Rows from block 11, named by matrix and row number. Rows with one number belong to one channel. Each number is 128 + 24 x the weight over its row's rms, rounded and kept within 0 to 255. All counts start at 0. Numbers have three digits each. After the name is the row's rms in percent of the matrix's.
# convs0: first 3x3 conv (model.decb.1.0.convs.0.weight, 64x128x3x3), inputs 0-9, a 3x3 kernel for each
# convs1: second 3x3 conv (model.decb.1.0.convs.1.weight, 64x64x3x3, transposed), outputs 0-9, a 3x3 kernel for each
convs0.25 089:148138133191101090123113132139130148114163160096141145126098123130095122122110136156137159121138146143084167173145114092121140115122150105194157162139170117120103120124123119137127121130168121097142100163103114072153082093150107160118110110132085065141146155099113096086
convs0.26 094:160154150095168157112121110110119142174128110115148131110134130085126109100107137144145114095165127143134143132146131128174133147121129122137171108109146146119140140137155116079155128110101114131132130157161146117136094108134176140142146129153146121111134175137122133077
convs0.27 099:120102104152092143121135164124111182129103155118132121154158136189152129162141152124156131131149096103131145120128124115116117102098114118139121125102124127137142110179144140128128173115116138129117095121131118106098123073125090111125080138124157144142120110142098128080
convs0.28 114:132135134172143107165112115096154148139091107158082127116135128098170154104149123168148091155153107154126117115106138122038104144134144117130122124120143087101144205088105098107146127166148121128102123134113128166138133144165114116119142121105122126131139119115100113100
convs0.29 102:107145129118081126124121119113133145144152146110163108137114146126116139159107118123121111092120110100137106129118140139128115135096119105126151105158135118135140133131139129132107196124152137132093140136142117114122169133135094144120116137134113142162141115092123104115
convs0.30 096:101081165096027173130109145120105120099125130148141138115126132123186148102149150137162111141161108147167114163157099145156141114112143090111140097068086116107092160133107115095113117139156101114107093120077136138133110109130149117121152128117096101130125126127118114132
convs0.31 081:165114116122152101135083144132130167127094133144120152135129147154172144131158143108147120148141138153098136151170141120127108160152143130128140150138093158158141116102107112133097136134153137120150119180143152116120095101076133115108065064058149127092132106136144132156
convs0.32 096:097140090163159089138157131144110121190100130085165187131139109142122134126154130114089081165110093155095128134139135095135164145155166134130112109131126117118126168126083077134161118174108154123132129142190149159155166134146139077126140111125093135122145117105111120160
convs0.33 094:139140111106112108132130148109118105162092125124147135134087165133136096137103156141097157079191141113097148124083151065180147135106134084126119119122118116139132107111156131201123129092108135132127153125234132113120130144151091144145104128127150164091125076141123151151
convs0.34 088:105181098150090140176128183129171161144105133093087137130119139137170157166160122130120149112137118137133089082125111093169123098059059097151119096113126133125108112080138144126132092097128137132154115185136128101144138140110092109165118101186094148068127130126106155146
convs0.35 100:124099106074137185122131132153122165106096109114147114149086117129214093139136127085143142124155149104133125125108141097135130125073109137143105159119147158121128118147116138106124174143130144138147107171135148113137131132122112083163146149096130166100106128158126117154
convs0.36 089:132120131110151137117175119159081089165103119107175154088088148098138140170096183140126084151157103133162100132106104145130161111145156113119136108129129109155117145099091114098117115136156111111138137166155126148109141134145114154118079127116104147131119121082098147112
convs0.37 114:112154137104123147124109101098108127106092153100104165118117122129126081138153120130120136118099112153116137138103105143137138100146153126213162141142127128109097108088088150151106145159097143114123096129106116133098103099142070100102089138105097160115143160168158170123
convs0.38 111:130128124102152155130137143141122124117123142116140138114114150130174132150143118102118185087138147078145149131129137148097075122125095130149141155144086136148096109128145122163074151142133130125117133081075138106119154140103151128082144205161100091132114092134159136117
convs0.39 099:109099144160064127114134130130171143138087146083200087138091121169128164158160133107123110121087095087107144125130100142120100093114089152125115177156114152148130171140113103153163125118122151121088163109167154122132144143085102099099116078148117118104109133056126069153
convs0.40 113:151117117114119145096117129151112125136112132137134087120099102128147163099160147077112149137168125121165126098097116127100111119129112159134130110000072084074083102142152157122096114089138176112089108058055126130123107142153156091120166105091109133180120120110122092105
convs0.41 078:138142152100132124118120130104109112137112105147144129148053163127152145106090147116122101113118120136185095117117113141127125156123123165146169086156130112145096128087147109143112078115122152114158123163094121184139172119153101147169188162117097143127128138118127116109
convs0.42 107:117119174151147181126119136129147118107125112142127129142147141143180156164164183154138133158119122106134117140159116137185101115112113116143140147184121126096096164142117109065112119117110099119103119135105109132107123095130074103127129099146090117112124138135109120126
convs0.43 108:124126147148133148137131119129093119110151091136113143127137116112151156126136114134167112119143177111097164136116142114168135111149100123136152142149125161093149150182099159191103143100090129169122142128097128095132102133146140119126118114127123116077140172095110142138
convs0.44 092:113171122115122115097136114124152088156129142132150144091140121093150156161164117156154135157099133130098152148132125118146120128104147113106149111072143138117126128131106093129106131113121138137126129146151135111109138099137088098106081106153169095112122135135096115131
convs0.45 102:107130106128087124096110113098127115116133113133108151160136105119142126102173142128093137121092142098103156087104110125172177133172129108115094173162141132168144122100120095146158142187126145160138106113117124129142147132138054122122119096149109142104127105147146125139
convs0.46 113:143204130128106152135139126172086060159108106124120135097154161136141135123118130169043151106110124066197108127132127115133123134128114145148144142125132114143133128073100085051081093103129102151150173146101100140143074106157121106134138140151077133139103106081092137082
convs0.47 086:113105163105106130154113134080117075099089100125155086147129139133171116153131167191128083114090123145143139134094104111143116136068138125099127147131127148157124156156131109095128118117142115124109128170115138124144112146122116106112071105116128119143118108094132104131
convs0.48 099:105116096095178140097170086090087121137164134135119110176176143133120109116110094144173107118114120118115130165110140122075104149111079099174120111131161127172158163175136164101121117106144115112109130138123124101123158114131180131220113122102114127137166135102128113137
convs0.49 101:151094105142054096128073118152089127149165137116171119130113122076101137119112140092150118111149142144138104136107123130135142124171111134138136159161153095097145092169103156109113115086123141163119180154112131121168117133124122102085136123113155124157156123095154135104
convs0.50 113:125131130142162174122136113134097104175097083117113100109104169155102104135131105105123161112191167108153143134132091131110070135140123113106155070111220110121165117120113138154097134134123147132111144093096118128159127057089103084106111109106142135129148148107171165068
convs0.51 094:146151139146097133129148123138142117143170111148113157093164116135111198135109151123153116142157165098149154164165132109155148124166094105106126126132084147120145134120108141100141116148102115098150152176129107126094124114141154081109132091130133088092121220163122094092
convs0.52 115:114117137125133106137114126130133142142137114140100126131116135126130133147109124122144105120162128123129125111115138137094117185166159114102139121126088169145134115127134120107132146101121127130130110109145126141144121128153160104148119136110137142117140193162094136132
convs0.53 079:146130120098133099129088161088131127156075125124114120093126106101157097148087120128107146121083129115135100152071117121130108165080131117131097133136150152152108169115099092111135140076125129123130132152097147136128159137134148140133147099125107082102158147157112077108
convs0.54 109:116125158116170176123163175125142117134053055133082096134107119145129116143119133155107145161093153127113128134108130168137124196169142121128100100065096129078140108115134103136143075107135138134138126140140133111121132120165142101132152140073111121132095148145131153143
convs0.55 082:144116148122112112130142156072135096135109107142108125149115144123156115171076173134149089117131091129076144136130117139107126114151137096135121141062133135146129120133124116107145095184148109121122170122125132134141150144156117130093119149116168198146089137107132162113
convs0.56 113:150091137146127153087118143138134083137108098144144097128134124134147099131143114137137137141157120129156107127131150133151141135100103126145132136184139146186140139134156130061099106068120143133122125154124158140138139099079147167130100142110165166162112135133107121122
convs0.57 099:138070157113126114164096100133132115156133156100111134151124117112156075130120150153129109109121137139115148128111145162138133153131144130157088115160132141134135124166153117116048120164154145152158124145077130143171113152115119140119147151111108146187077057164164140153
convs0.58 107:138132120105147150141142129114125163080153150104105092126125126147168108107102116176130135157128121101123147135144138062118134124119147126128104187173134117149139162124131108098144111137124124097107138119132116149138129107115093135181177157152138094093113129121141173154
convs0.59 096:117114144107131100127044146117112113162143137114158131125135155130141126162095176129125115118111155113164093122171124168087142125142171126142132116187127143126136139092128113148102147101176140116140114132116150110134047171080193073173079188094130122111105143127123091131
convs1.25 114:126128122156131154127126121158140152187050143169123140119133111138128125120127149124111125125153125119097144127162122124104131131149099103134152099127132133160138124122123092119104129108130148139134049174064117145107128102126153153161142109125124133135094173030137134139
convs1.26 100:132108141118111121138131109093132136129129144116155190132088130143106135115114130133131155137145102102160125151137110142111155144154150127118124154125124126111145136104151157067109094142148141125130108114140136136128123150132057118130094106152132156114092110135138131131
convs1.27 098:135176159116143165126137151112138108112089147095142105117111142095132187132103150122152114110072085150105137122121148147148121124140128137142169088066099092132139110121163123146133115152114125132123118184105135146121090082134107087097108130145130077141116136141130106151
convs1.28 095:150119124142125142098052103163157132145145130111156102094136123081130106114154098135104120148141130144117140138145122137108103128133135134101135154127125112112143139049159088154133105156122128171121088139126100163122190139090113095086140100124174146100163092108142086121
convs1.29 107:122131110149167091092154105090125089140151115123119158130163123095102098139146148137120154117143137125168128115108121143105148133155123097087138137121111131142129115163198144044120143101131137115122139131143140119123096147156158166138157117138115114102106160103133175116
convs1.30 131:155158134149127126140132145146124128133135113134127103101110097098149083111124122122079117177181152120146119105129137113187135120158117105128126104172115118134127126130097102112119140109127110130119123177155131140124141131173165079152130121166135076138132081145150120143
convs1.31 091:138084146133089142130139162091134115133157135140126185123138137111129180135127191113138120114085134135143126175137147156171162144131115120135131147102140140144119134132134165161163077140152180130166099163157153129113140169131114124126139124108120149122169099150118161119
convs1.32 096:144147137107121095102120094097152174134169138111118142140091136160149148154122131127101095107142156163158112151123122134137125107136118131130109097139118149166126150134083131162112134113108126121122150157116112129105104186159080150179116139137145170118107131162150126102
convs1.33 091:128119104094110132118126143030114098139144120022127107117120124118117122102120127162138117104153114133124147095145119152086154142145100142140127148120112129125158123129103153132109130109146122045115119125089125095101137139136083170154124118114158046148092111122123080099
convs1.34 101:100116105130160114110144126138143099135175138185112148146131129127166161120162172128165072112117127123120148110098120117116134145093129144110138133134147133112134178142141169179164117103130130118151163074169142116140118105120180158147134142148128193126140152140089120114
convs1.35 089:110105097139129133112085129137106151106078181102121116156133108106123094139124087143150131149094129135183137140136133166135122124129122138114083122175127113141137125126118112182127135169130141103127129179097125134106128135107080135180140095112115176170151071192139125125
convs1.36 097:141155139133138157105135119165153106160117109132118144130112159128068159140122127123140152110077111152145163135147131119148132135109119143141153086103130128139127033136173061170097139128140171131125171122131131142115115101149157098150146123152132034165092116151155183149
convs1.37 103:105110134120125106095105150125108127103124157120130112117116119140115146138161129100131129132146123129136149152115125127151126105121102151129103138125114136141158136098132145032033147141132130086153132133124114152128150151146117115118122141146137145128086112159142142146
convs1.38 093:136101108128157143127125143136137127110181156126136153145112143153109176143095116108099114061066101103133126144125164128177130097157122150130109106126123099105105153114115163143106132132158136123146137140127136142126098149147062099160119121142092182140108143146144133125
convs1.39 076:177139171114113151142121120151155175099096082154135118142141136159097121111079107116125155124141152116167144105112149109160159146121140105117135116133128099120122121079166103076159094043116141133139104110184145109181128107115082108165151108119152103131116092107115117095
convs1.40 111:121124130090090111148160154132105112092081123101098135123157106140150103119090107100117137108117133131143118151137109125138154136126130121136125110181111126117106111172113140218100136104145137119121133131121128126109130127117049085158132134157130088132132078162109121162
convs1.41 078:113126126177141099144119121168171088162090127148168087135135120128140129102112128131129111140124133090104121164140157100156132160149109119141093144168105132106106101131145130145125080131110136085166096123136142125092145149156119123141090127167124144130119154084155110161
convs1.42 093:140142121145083125144108111145126129122125078089102063116165110124143120140111116154137100136106148125110141140112125087166141074132116127156155146134112129135125108138101068211169115141105154136117110142140112119149139110146150088109116112122163094135159058109123097127
convs1.43 113:095149136103148120121193124080118120100144135146102173143145134114131117125109159110112150117093110079126121128109140133118140144097133111134139105138121114113126150135133197127133191138108096112099145091131108119121099123151123149144126158158116093106155097169090145161
convs1.44 100:118128138155129124160155146125148125121131103135129135141124135119116108129201130147109121138127140145115097118152135124115100113089089146138128145081130162099126127163109126145170146103079154127171136134105119154121140132145178169071090156118155197178177139120108114137
convs1.45 115:141111117134128119126135149159164118117122130136097103117167103119144121112120127164133095145169108112131123143166115123137111141094112152155120153123137148146174120081104155091143116115152175168169116125170139079144116163136107085108126108143109185109114136130154146153
convs1.46 117:130100133111087132124084150122117138113099121123139092089165132144142109110129111148133129205150156143125118124124094133109119130147115137119151170134148145144133113092121131185171103163138147154139111124101124134134180126119162132120125122128160231098140175092135086113
convs1.47 085:151125123116163126135114130125126129162037224154088119101130162138063150138117132170121134121139138146107106097106104130099127141104111106146157102124126132157158105078153163135139117145095110112163151155154124091146151117128133113152128150144158147069091203094141090116
convs1.48 098:122103087125106083141144143130123111122106090132085105134153087171134102147132162176116150147124146168126131141167134130139143121090135101107130144122119134157138125159106153153054133086124123141133134069149129115111164174153118115145144160167162122140121065133129132164
convs1.49 103:127138159152156116144153136153140149125168149158145130116144147149167124153163122122108108175175149146168147134159130091094120120111148142104141110088128135136123133125136099101177134107108102159133104137120124126132140129113228129063151131107137139131164152069169130112
convs1.50 105:139127132129166124131175107133127126147117144121108153152099113154105118100088130119110126132115111123124135138121161144068161124107133133148095086121123104111133153145135228137080145141152131121142129118131137099136098145142062115144147062154089138146114187141113169137
convs1.51 079:127132102136147112107134140130153147084098110143116118097123119109160124095156149138130093112156100122133150128128118163084127118127142122150139139136106168135143136124110134141118136139127133168134113047156145180118132137155180147102095125121164155124134094100112162149
convs1.52 119:101126118094139114135104110112118153112106142119118135116113169135118109150131104103153155053076128111130156120142163128079118107124165097084115156175144115126135103083104096144109125126130126135139103123117163126146135136168097089126144128144092110133120124081112149129
convs1.53 086:088115175108117098103124085096142095109101159131116151108109118109173120120129107125108131137137124121155124100109076161111115107106152151110115146103145145100118131141132179151142147161157099114148124110048122144132127137119120154090117122089131125132097167118138168124
convs1.54 097:115114125143168093097149147140136071126189114149149134131119142151153128131150136136126135137142134130116098131146146118066125117111114123139145127143150135134153115157142087054141120116126107152138087103110118109129116098154147137128107133119143096099154179139116150093
convs1.55 085:134163130109123114108135147104171136114092087129121139123161118088135121164152104067118155127100148114117113114118151091115102112108105096155162128170131124136101123144190123128137133154127148161143107160142108107125098130125148164113111141107121098123149166083113150101
convs1.56 095:103144118121101144147127130125164136129129110141142127138170148127115126151147120142151118126117160134113143104142120051145129102089101122146126095114149151120132094160142075196134107095117112154124115129127109127112097127123116129129104133105131078127142084130131076109
convs1.57 094:125137122124084141140122139120125138130075118147089166115150154139103108119137110167110151152119151113138125124126135107088154141128133120141120131133153123111129108136169134139128138104136119143145087105160152144134118119151146070106152132108143114113137113125099127140
convs1.58 108:113133158125178159135150124134135168129162133128105129134128111133100114143126119131160118140143132117115123124123151127114164122098107136139116131113118109107121099063103128138188129108129124132130129132142136138124133076138115092157144118134124139078138163113106144131
convs1.59 078:135136138148161154082122109108110148147161123077149086103148111143141112123139137113110114140134128120151119102125112114142144097141133117140150135122126135099109113086104084084097153125131101145105107141093129125153096113100150140142140133125085184141126169128157147158