config.toml
loss = "l1"
widths = [64, 128, 256]
blocks_per_level = 3
block = "basic"
shampoo_beta = 0.95
one_sided = false
adamw_lr_other_params = 0.0017
steps = 11500
batch_size = 256
epochs = 75.6
lr_schedule = "cosine"
Rows from block 8, named by matrix and row number. Each number is 128 + 24 x the weight over its row's rms, rounded and kept within 0 to 255. All counts start at 0. Numbers have three digits each. After the name is the row's rms in percent of the matrix's.
# short0: shortcut pointwise conv (model.decb.0.0.short.0.weight, 128x256x1x1), inputs 0-127
short0.50 101:133125129123119131130124129129133124128139128129121129122125112125135129126136137130129124135129133136127139131126115127128129125125130130124130142126126128120133116128129134122133127124128133126133127129125134123118130126135141128140126127127127122129137127124123139122136126135127129132122135128129127139122127122126130123131128124126124129129127117126122128136131135135129128133129
short0.51 102:132125121137128130113137135131128132126138129121128113132119114121127128121131120132126117132138133126134130126114133126121126131136130125131126128132130143123118129123130126122124129130127125112124127131127135138136118131128115133129132124129125131132123114121132138125119119119132111131118128136126128136122137120127133130128134128123135133137131124125135131129121131138133131137133
short0.52 096:124123137139123126132120140148135132125132133129130135133143130130131121123130130123140120134132135127122119125113131133131131126125125135123138133139120131140111135123142124111122131134128136124120117129133131137117133136138126134137123142123126120121125136124124125144129135132109133125120134131135124150129138125129145129136138119123138123125130121125130121132134136129117127140134
short0.53 105:132130129126127128125128122128128132128129126131112127122125132141131120127123124118130127130133126128127139129129125124126135132117122131128133124130125127124128127123126130120122122124138131133128128131127121122135136128130126126110130129131132129132132132128131134138129129129137140124125136131128123128136130118133132135125124130134119140119127125128121129128130128131115139122128
short0.54 105:120135132127128134130127129124137139133127138126139124133129128125128134128128125133122126134132137140130136129142127129133131130134138126127129134131133127124125142123126134128130126131118124128127135109123135120130127138138118129127122116129134131131127119117143119122132129129124112130130124129131129137123123123133133129130129136131123131131121132126129123127129132136110128126125
short0.55 103:128121124121116124121118133133123138133125124114133127137132128127126125124122123120121134124130141130125128123114125134127137131146138126119125127133131124120119125130127133127132120134131141121126138134133140116139120146144140139131125121131123125109126115126132124127119131123125124130127123133130130122123120124125125123126128134129129123141140127130132125132129122138131129127128
short0.56 104:122131130129121131128134126115131117125128131126132124135131122131129134123130131125130124135129122130135131131134114135143130114125117120120128127128122116117130127128123132134134131134141122131129126138119129123123130128133137110128131129122130119129134125135132138130123123127131120132128139124137128114125127134131132123135129130132139130129125124137125133125128121124128128126129
short0.57 093:121127128129121118119126121131106122139137140131119127139136130128143140120139133131132137134129136134126120139125117133129122127124136133130124127128133126126120133122127130127128138125116116122128123127130132124120123123124118130132130115132124121121119124129125122133132121134128134130124119126127137140123126131117125129116119113124118127118138116130122126124123129133120141133128
short0.58 088:131130131126129122120130134126136123124131131122117116135122132132132127134141135123125137127126137136123114115137134118132116121128131136126127133124129135130129116128139127127126128122133133128115119131129128129116124133127124115116129127131120138134130129130137126123120133129134136130116126140131126130120149126145130129115154113130121129145128128135128119133125126124131126147128
short0.59 095:125118124121139126130133133128124128120117138121122127134137120131138126137128131121134137124123132140124130124146134119141119135121148140127133114120129121126119128123122129147125136117123136122133125140127129133150139156145132135129124137131123124120119129128130130139137129114124124137136153148136127126127110124143135131124130137140126123119136132131132136127127141141134130136134
short0.60 120:132135125125126137124125131134121128130140130125123116131128127133124130131135124129124122121125127136130139137131126125123115132133134126135134117125128134131126127124116128125133131129124133129129129134128123134139134126121124137130131121129126119125128126134134134128129128129124124122131127129133119123128141124130127128126128123119126130133118127127131126126123131124126136136122
short0.61 108:120129130128128125131130123121126138121137137126131118127121133133140137118138132128140126117130122137134118129127127123128136134128134123133129140125124133137132126124131126134129125127128126134129123117125127131125138121120117108125133132124126131121114134113127126126127122132126130126131122121127125138122133124128142126123132128132128134125128131119138128123133119127127133120134
short0.62 105:135124126136147132121126132126128131119140137134137134122121132126127127128132140122136125132129138127125132126138128120124120120123146134119125128128129136129121131137130121129136130128135115122129126142138137133125132126133136137118130121129117129132134124127126131134124127126119141124119117125125129129127114118114139120140126134138133138128134133128124125126121123133131134142134
short0.63 103:121132129116126132122130125114130124125140119123120139129133124138125131131131137132137131133133133138128123124130133131129130124138124121128127122127123131121121128124132127126131138126120131122131127125127126130124139131116126126139134121120126137124134121124138131126131131131125132122126126122122122121136137128135130126125138119135133118141134118132124128131129125123126129140124
short0.64 092:123129132117113117139133130125106127124113142129125131123121135131129133127116132130139119130120131118132150140132131123136137115133129125126120122128125124127129127132149124128130135133136133136129126140129134118129123139140128131112125131121118124125130111127128133139131118135149127140140149128144131121131145137136127134124131145120128128137130117120119134134121135138120121123126
short0.65 115:126126134127134121134127134133128131128121125127132117126129130134127118129125127130123140121127142128126124131124123128130133117133127130120127103124118130117118120124124127120126125122124125124126131119131125128118131126133124131126123135118135111126118127137125116133138116125125118132123123124135136128135138132124123132133131117124123132129130128130122132131139128139128130143128
short0.66 082:118138127131121127125148131117139121136137132123138128126152118126123125136137122135133119129122128130130125122108120123123129127131118114127128145122124126123136141126123129122116125122124124131130136128131136129129130156129126129138125117134133129139122131132130142126127138113141127120131123131136135141121125115125136133130130137131136127160136130123120129128124149134125120130130
short0.67 102:123113132137130133120134122128143125119126126120126124133125125135130144125131127117132127139128127119122126130125140137131129122118121133130136125133125129128124120125131135110138131130129131128116140132132125132127128127137121126130130131131131121127132135135132134130129130123142128129106129119116127116117129136121134138136122146126125129122116134133138135143127134128137120139121
short0.68 103:126124130118131125125137129127111118127119121121126144115125120135133131119144128129121128121123143126134130136128133131130124127135119125121125134125128119129128122130135125141130134128140130124137128127125127130116131131121123134116135137135136132135111133123117129131126130133146127122125133128128131126122130137122126134112128128130128119113130114138135127130124124126134124126119
short0.69 099:116119125109118118126133132124118126136120129120121125130116114140125129130128138130127123134128146124138138138126140121134121132133137130138133126120126135129135126115123126132116116135128141132128134121132123126118125131131104136125129137122120130122126133131126138137113134127136121123126126133121130116130128125136132130123138141133129133121133144133130135126130130131134133122149
short0.70 110:123131132132138129128133130116143130119125125130125126116125135126123128136124132131121122128127135127139121123132119131123136130127111124116133109130130136128127122133133118131128123122125131133120122104133125128132127117141120130112125126123132141120139135126121134132134130135146133135131132126129127122127124132124133125116131129134122130118137139129131124124132123140148125114149
short0.71 090:140137137127128124122130130133143134118132129119133137134135135136127136140139125132126118142122137128128132121115122125139121120128140121124138125133118129131138125124133139130133125134128117126118121121133113123128129131126135119140123126136142127120126132126127108124135116147131136132127126125130122143124134125099131126116129110131131126111122134130117130136130138133125139140131
short0.72 096:119129124114110125124122112128126127123121120135137154120136124145123129125141133138131139140128137118123120135122127116146126130124131121125129119129142125117126140118130128138131114116137125129134131131124137115134128131138130143120122123136124121126125125129115123131133130132122125123133131149143116139121119134146139120129143133136122122145133122136127133143127126123132127134136
short0.73 093:131137123121099124130129130135138124136124127133133128123129143133117123132119123140127138130130122124128127127131128119149132134126126136130134128126139128123124137119123123133135132124114136118137125134138134117117121127119114134143119135128129136136124127132130115114119129119135121124129126118124126122118136136126123131120132115144128116119124126131140134135135130130125123119129
short0.74 100:126134122117113116121114115127135128126126134129141140126141128139128126120124136133129119135132135141125139129130133113126135136131124127135130110117125133112131134125134130128127136121121114123123130144123146126137123125134123116126121136130132123113121124140136135124122130115111138123135129120125124125125112141144129123129122134141117142123129130132128130125126115127127138128136
short0.75 105:126124138120124124129128137123125127123125133132126110121120109136130115129125120131132119132139130122137134127120128119124126120119129130121130127123122130131122121125125122125128133128120128126131126132129122126130133138125125129132139121137123112112122132135119125128124143130134126140130113116125131118132122138110120126132128121125129127131139121128125115117124126124136126127126
short0.76 115:133120121124138130126130143136126133133127130123129133129132126134125119122131131125132126131127128137133127120130129127123119134125135117129120126128136125129123127126131131122120137132135127135132128128132129134128131108134116128125137130138131133132129130131131129119125132134140121132131128124115132113130124128131124131132131115126129132133127124128128121129135125125127141130137
short0.77 115:121127130132141132124131124134127127124131134123126127134131127129134128134118118134129135141127122125131125133130135120131128126125134123127126133131126131121130136129128135115125128120138126127126128135129126121120128131122125121134128135127125112128123136121128128130121134122120131139134128127123137130126139118117124129124123127135138134127128127124126132122126127120129122130128
short0.78 099:126126130120128136123132128125128127121110121132126129116114137125126136132129124125132121134123123135125137114116120123132125124127115125126132127121123127118121127131123126132126130123122125121136131122129121118125125134129128117127128133128126122125127128130123126121122133130125124125122129135137131125131117136119122131131120125127127124119129134131136136134133131137124140144128
short0.79 100:136123127140142116130138151132137123121142123130129129125122126135138127127151129127129139121138128125129127118133121132135122124113130134130128125128124129123133120126125129146132118135149130123119122125137126129119135128122137120135138134129129131121121141127133131133134129138130131115137133132121118122125128126134135128134135129133122118117135128133120124133126133123123126137126
short0.80 086:121132124124125143127125137131132123126121129115118120124132115122132120127119131131141125125126130148120122140123134130112123127135125122126135112140134132116135122125112111113135135131111148122120132113139136130125123140123148143133114126124125131126113123130114132119132134115127117132117144125131126122132131119127122139136118138122132135131123141138134122131132128125127129130131
short0.81 107:114123135113136134127120126119132133132120138123119121115137127123131133130141127122135140125134140137125118127119124133132126128136124122123124129115132127123130112127121127130125137136128126135131124120139144135129132118119135135126125131136125127121128135141123131128129136122136121132124129127125130119131125122119138133127128122127132120124127121128134131128133129132131133123126
short0.82 101:127122117127132127129124132131115126135122117134135138130138129140137125129130126130132125130131112127127140130136119121134122139137131130122127133122132130125128116125116132120131133131130121128131120126125127123131126136124115137128126139136128131117124126137128123132128123136119123145134126117136119127119129123142119130135120131121119119121120133123127126136133128125124136127131
short0.83 098:136127130135119132129133127123129132130128132134135130131126150123132123140140131121131124132130113119134119129114114126140124127131117122133117119126133138119126130128124136137131131127131140121129142136136132133128128123123111112122132124131121136121135128133145131133124131129138130129131131143119136121129140127128119137140139131123135126127129142122124125131122125135135135129122
short0.84 108:134133130136124127128116115138128128126140125135115116138121118135133125126129132123128123124127140128130141122134135114140126123124127135127120116131130120129120129124121115134130123133142126131133124127125136135127137128129128134116133126134135134124121127134135138145131137132138119131122118137128123130123129122138135120130119139128115128137124120128139135131119134138135137139127
short0.85 093:141136116116116133121137137130122128129129138118115122134130109125133124134108136127118131136137146136128136128113126143119115130133128123132131130134111137123140131127140133124140130128140124136141120122122131119142118117129109124124134119130120130133115118121126119119132128134132137117124119123130137121123125121135128132145124132126133133122128135131113129129130110126136128130128
short0.86 094:133122139136115134121146137126133127127141117134131123123126132135128128122129132113118127130113137132134125126126126125120132124136144126120138115126126137136129129136136124140137123129145131131131141125134123132134127136153134133119118131132119141119124130126126135129131132136134118123129122126130131142132117116122130128135125117132134135127139124128130126122128130126117135128125
short0.87 097:117129125130124140137138130123131134116128129126128134137132113124130124122131133137123105124121140133116139133142133132141132142141129127116121135131122132126138128136128109119126134129117131122124129140104136113142112130142123119132135144136134139138124128124136132130149127126143126128131119133120127145134119118120103117123126131136127120135126112119116136127123129136147140127139
short0.88 101:143124128144142146130146144127138126126149131128118098125122120136135124113125121116124118124119135139136123120146120118133114134125129122118111131127131132129128130116117130136123115124150127130115128120135122125139121135121139117133117125142129146136131134129134139119128132134131137141129140139128141126122136115136128126123118134123132124137121139129124131119120120131134127141143
short0.89 097:125133117134114123124142131122136136134125130130124136131122151114124145121133128123129129143134122112128121136147136123140119134132138130126129133110125136123125136120129142125127131125139136132127131117142126124139128116130126113132131126131131121132138121123130132129136131129119123126144132124140131116128121128126131127132129133145131133126130120121124125121133125131128128118125
short0.90 093:127126135130121115134130129138129113133130127122130123137134140122131129125142128135125134126130145132131122127119124130117132121128129137143129128129127138121131127128122129134135125125131139141123135139132134148137137141128130120122127144135122132128129136125123137124146134137140122133128119134134137119119133121139127121130121112125128117114130120128123131125126123124132133127125
short0.91 097:124133127114131126118124119120131122120132125121134123130122124128126134126130124128123134131126129133130131127104133125121125128118119136127130120128133135134123128126141121121134134132117127132132120135125131134123134121123133122130135121125136136128124131127128138123130124125136122124124116129136119116126125128121123132133128128118127118135138134138129133129127128121130125139125
short0.92 104:131130145133127126129124136140137129133133132129130129127121144106142136142124130131128120135132134122127123122127136122139138136125132132124125120123133121138119120128124139120124118122143130127131127129122137124138122137123125129138131126136125116121128131134134123132138126127130126127117113126132129126125137121107129128127132121118132132141130127127121130128129117126122134136126
short0.93 093:125139128136144136132117127117128128112134120128136127132131125135131132139133130123130133133121129127130126129118120129122124124120141128125123119134127127121126142119126129126132139127140133126138129116121124124129133128127135118120130122119131131127118118131125125138136125118132134123120139135134122128128121132138125133135139127127122138115120130131123133128128121116118132133129
short0.94 104:125128125134117130121124123129130134130125126133129123130131127116125125133124121117132131135130124123137140140132139118131138126134134136121126125128131121122130121123133131127123131125129137122128116124123125128122133127126120115127133119137133136132122126127127129119135132130133128123129132135126134132129128122120131124128123125127124119112128130131127125129125133133139133139120
short0.95 099:125133126129125129132132130126120131132131128135134123122130131135126121128133121122142142128127132132125122129121124118122130132120120144132122111113134127118128124123124126122131127122137118130123128126119119134127136127125123120134121132125135138122127127129130126131117132114118128123135134124126120126119129136136126118129136131124119119128131128138123143125120125124124139106120
short0.96 095:131136143135143125120127135136121142128138129136126133133137122121126120120124131136126126127121147138130125122122133135135120136141134125131135133119123119132123127124150126121130136121121126131128127128128133139114135135110142125125124143120138138120126131122126121119128122132130118131126128127128132130140128122116129127137128118118133130130135137113122128130126129126136127120117
short0.97 111:125125123127114118127130129131111133122132122126134147127128126116131129146111123132134121124130116119123134128135130133134130129131125135127124131130122134130127128134126129123127129125134134126139138118131130131127127132125131137131123126131129129126130130128128133129125130120126134127121130130136134128128130122123124135123132134134143126111130126123131127135123136135129131121126
short0.98 095:139134131125132129139129114125129131125134137140129145123141129138127128142118137135116122132129130123132119128118123122118124122125121124124141123120129127115128126132133120141128126119119125130142136124136122124119124132117123128127123139138129136136123130129135122129134145129127138128120132120134128117134126142125123119129139127125125131132128121131136134118126115137123129134146
short0.99 092:133129126135127130126119128136128139118125120123137136138134147120122127134135130130130127139129121129135125133117113123131127128127132119129120122127119129123131133122133125138124135128134133140131124139125136123117125129132137128104126129127132145130122133144126129133135121131131133133118129119130134117136126131127135134126125141138133131114129123120137125132115126129132145124136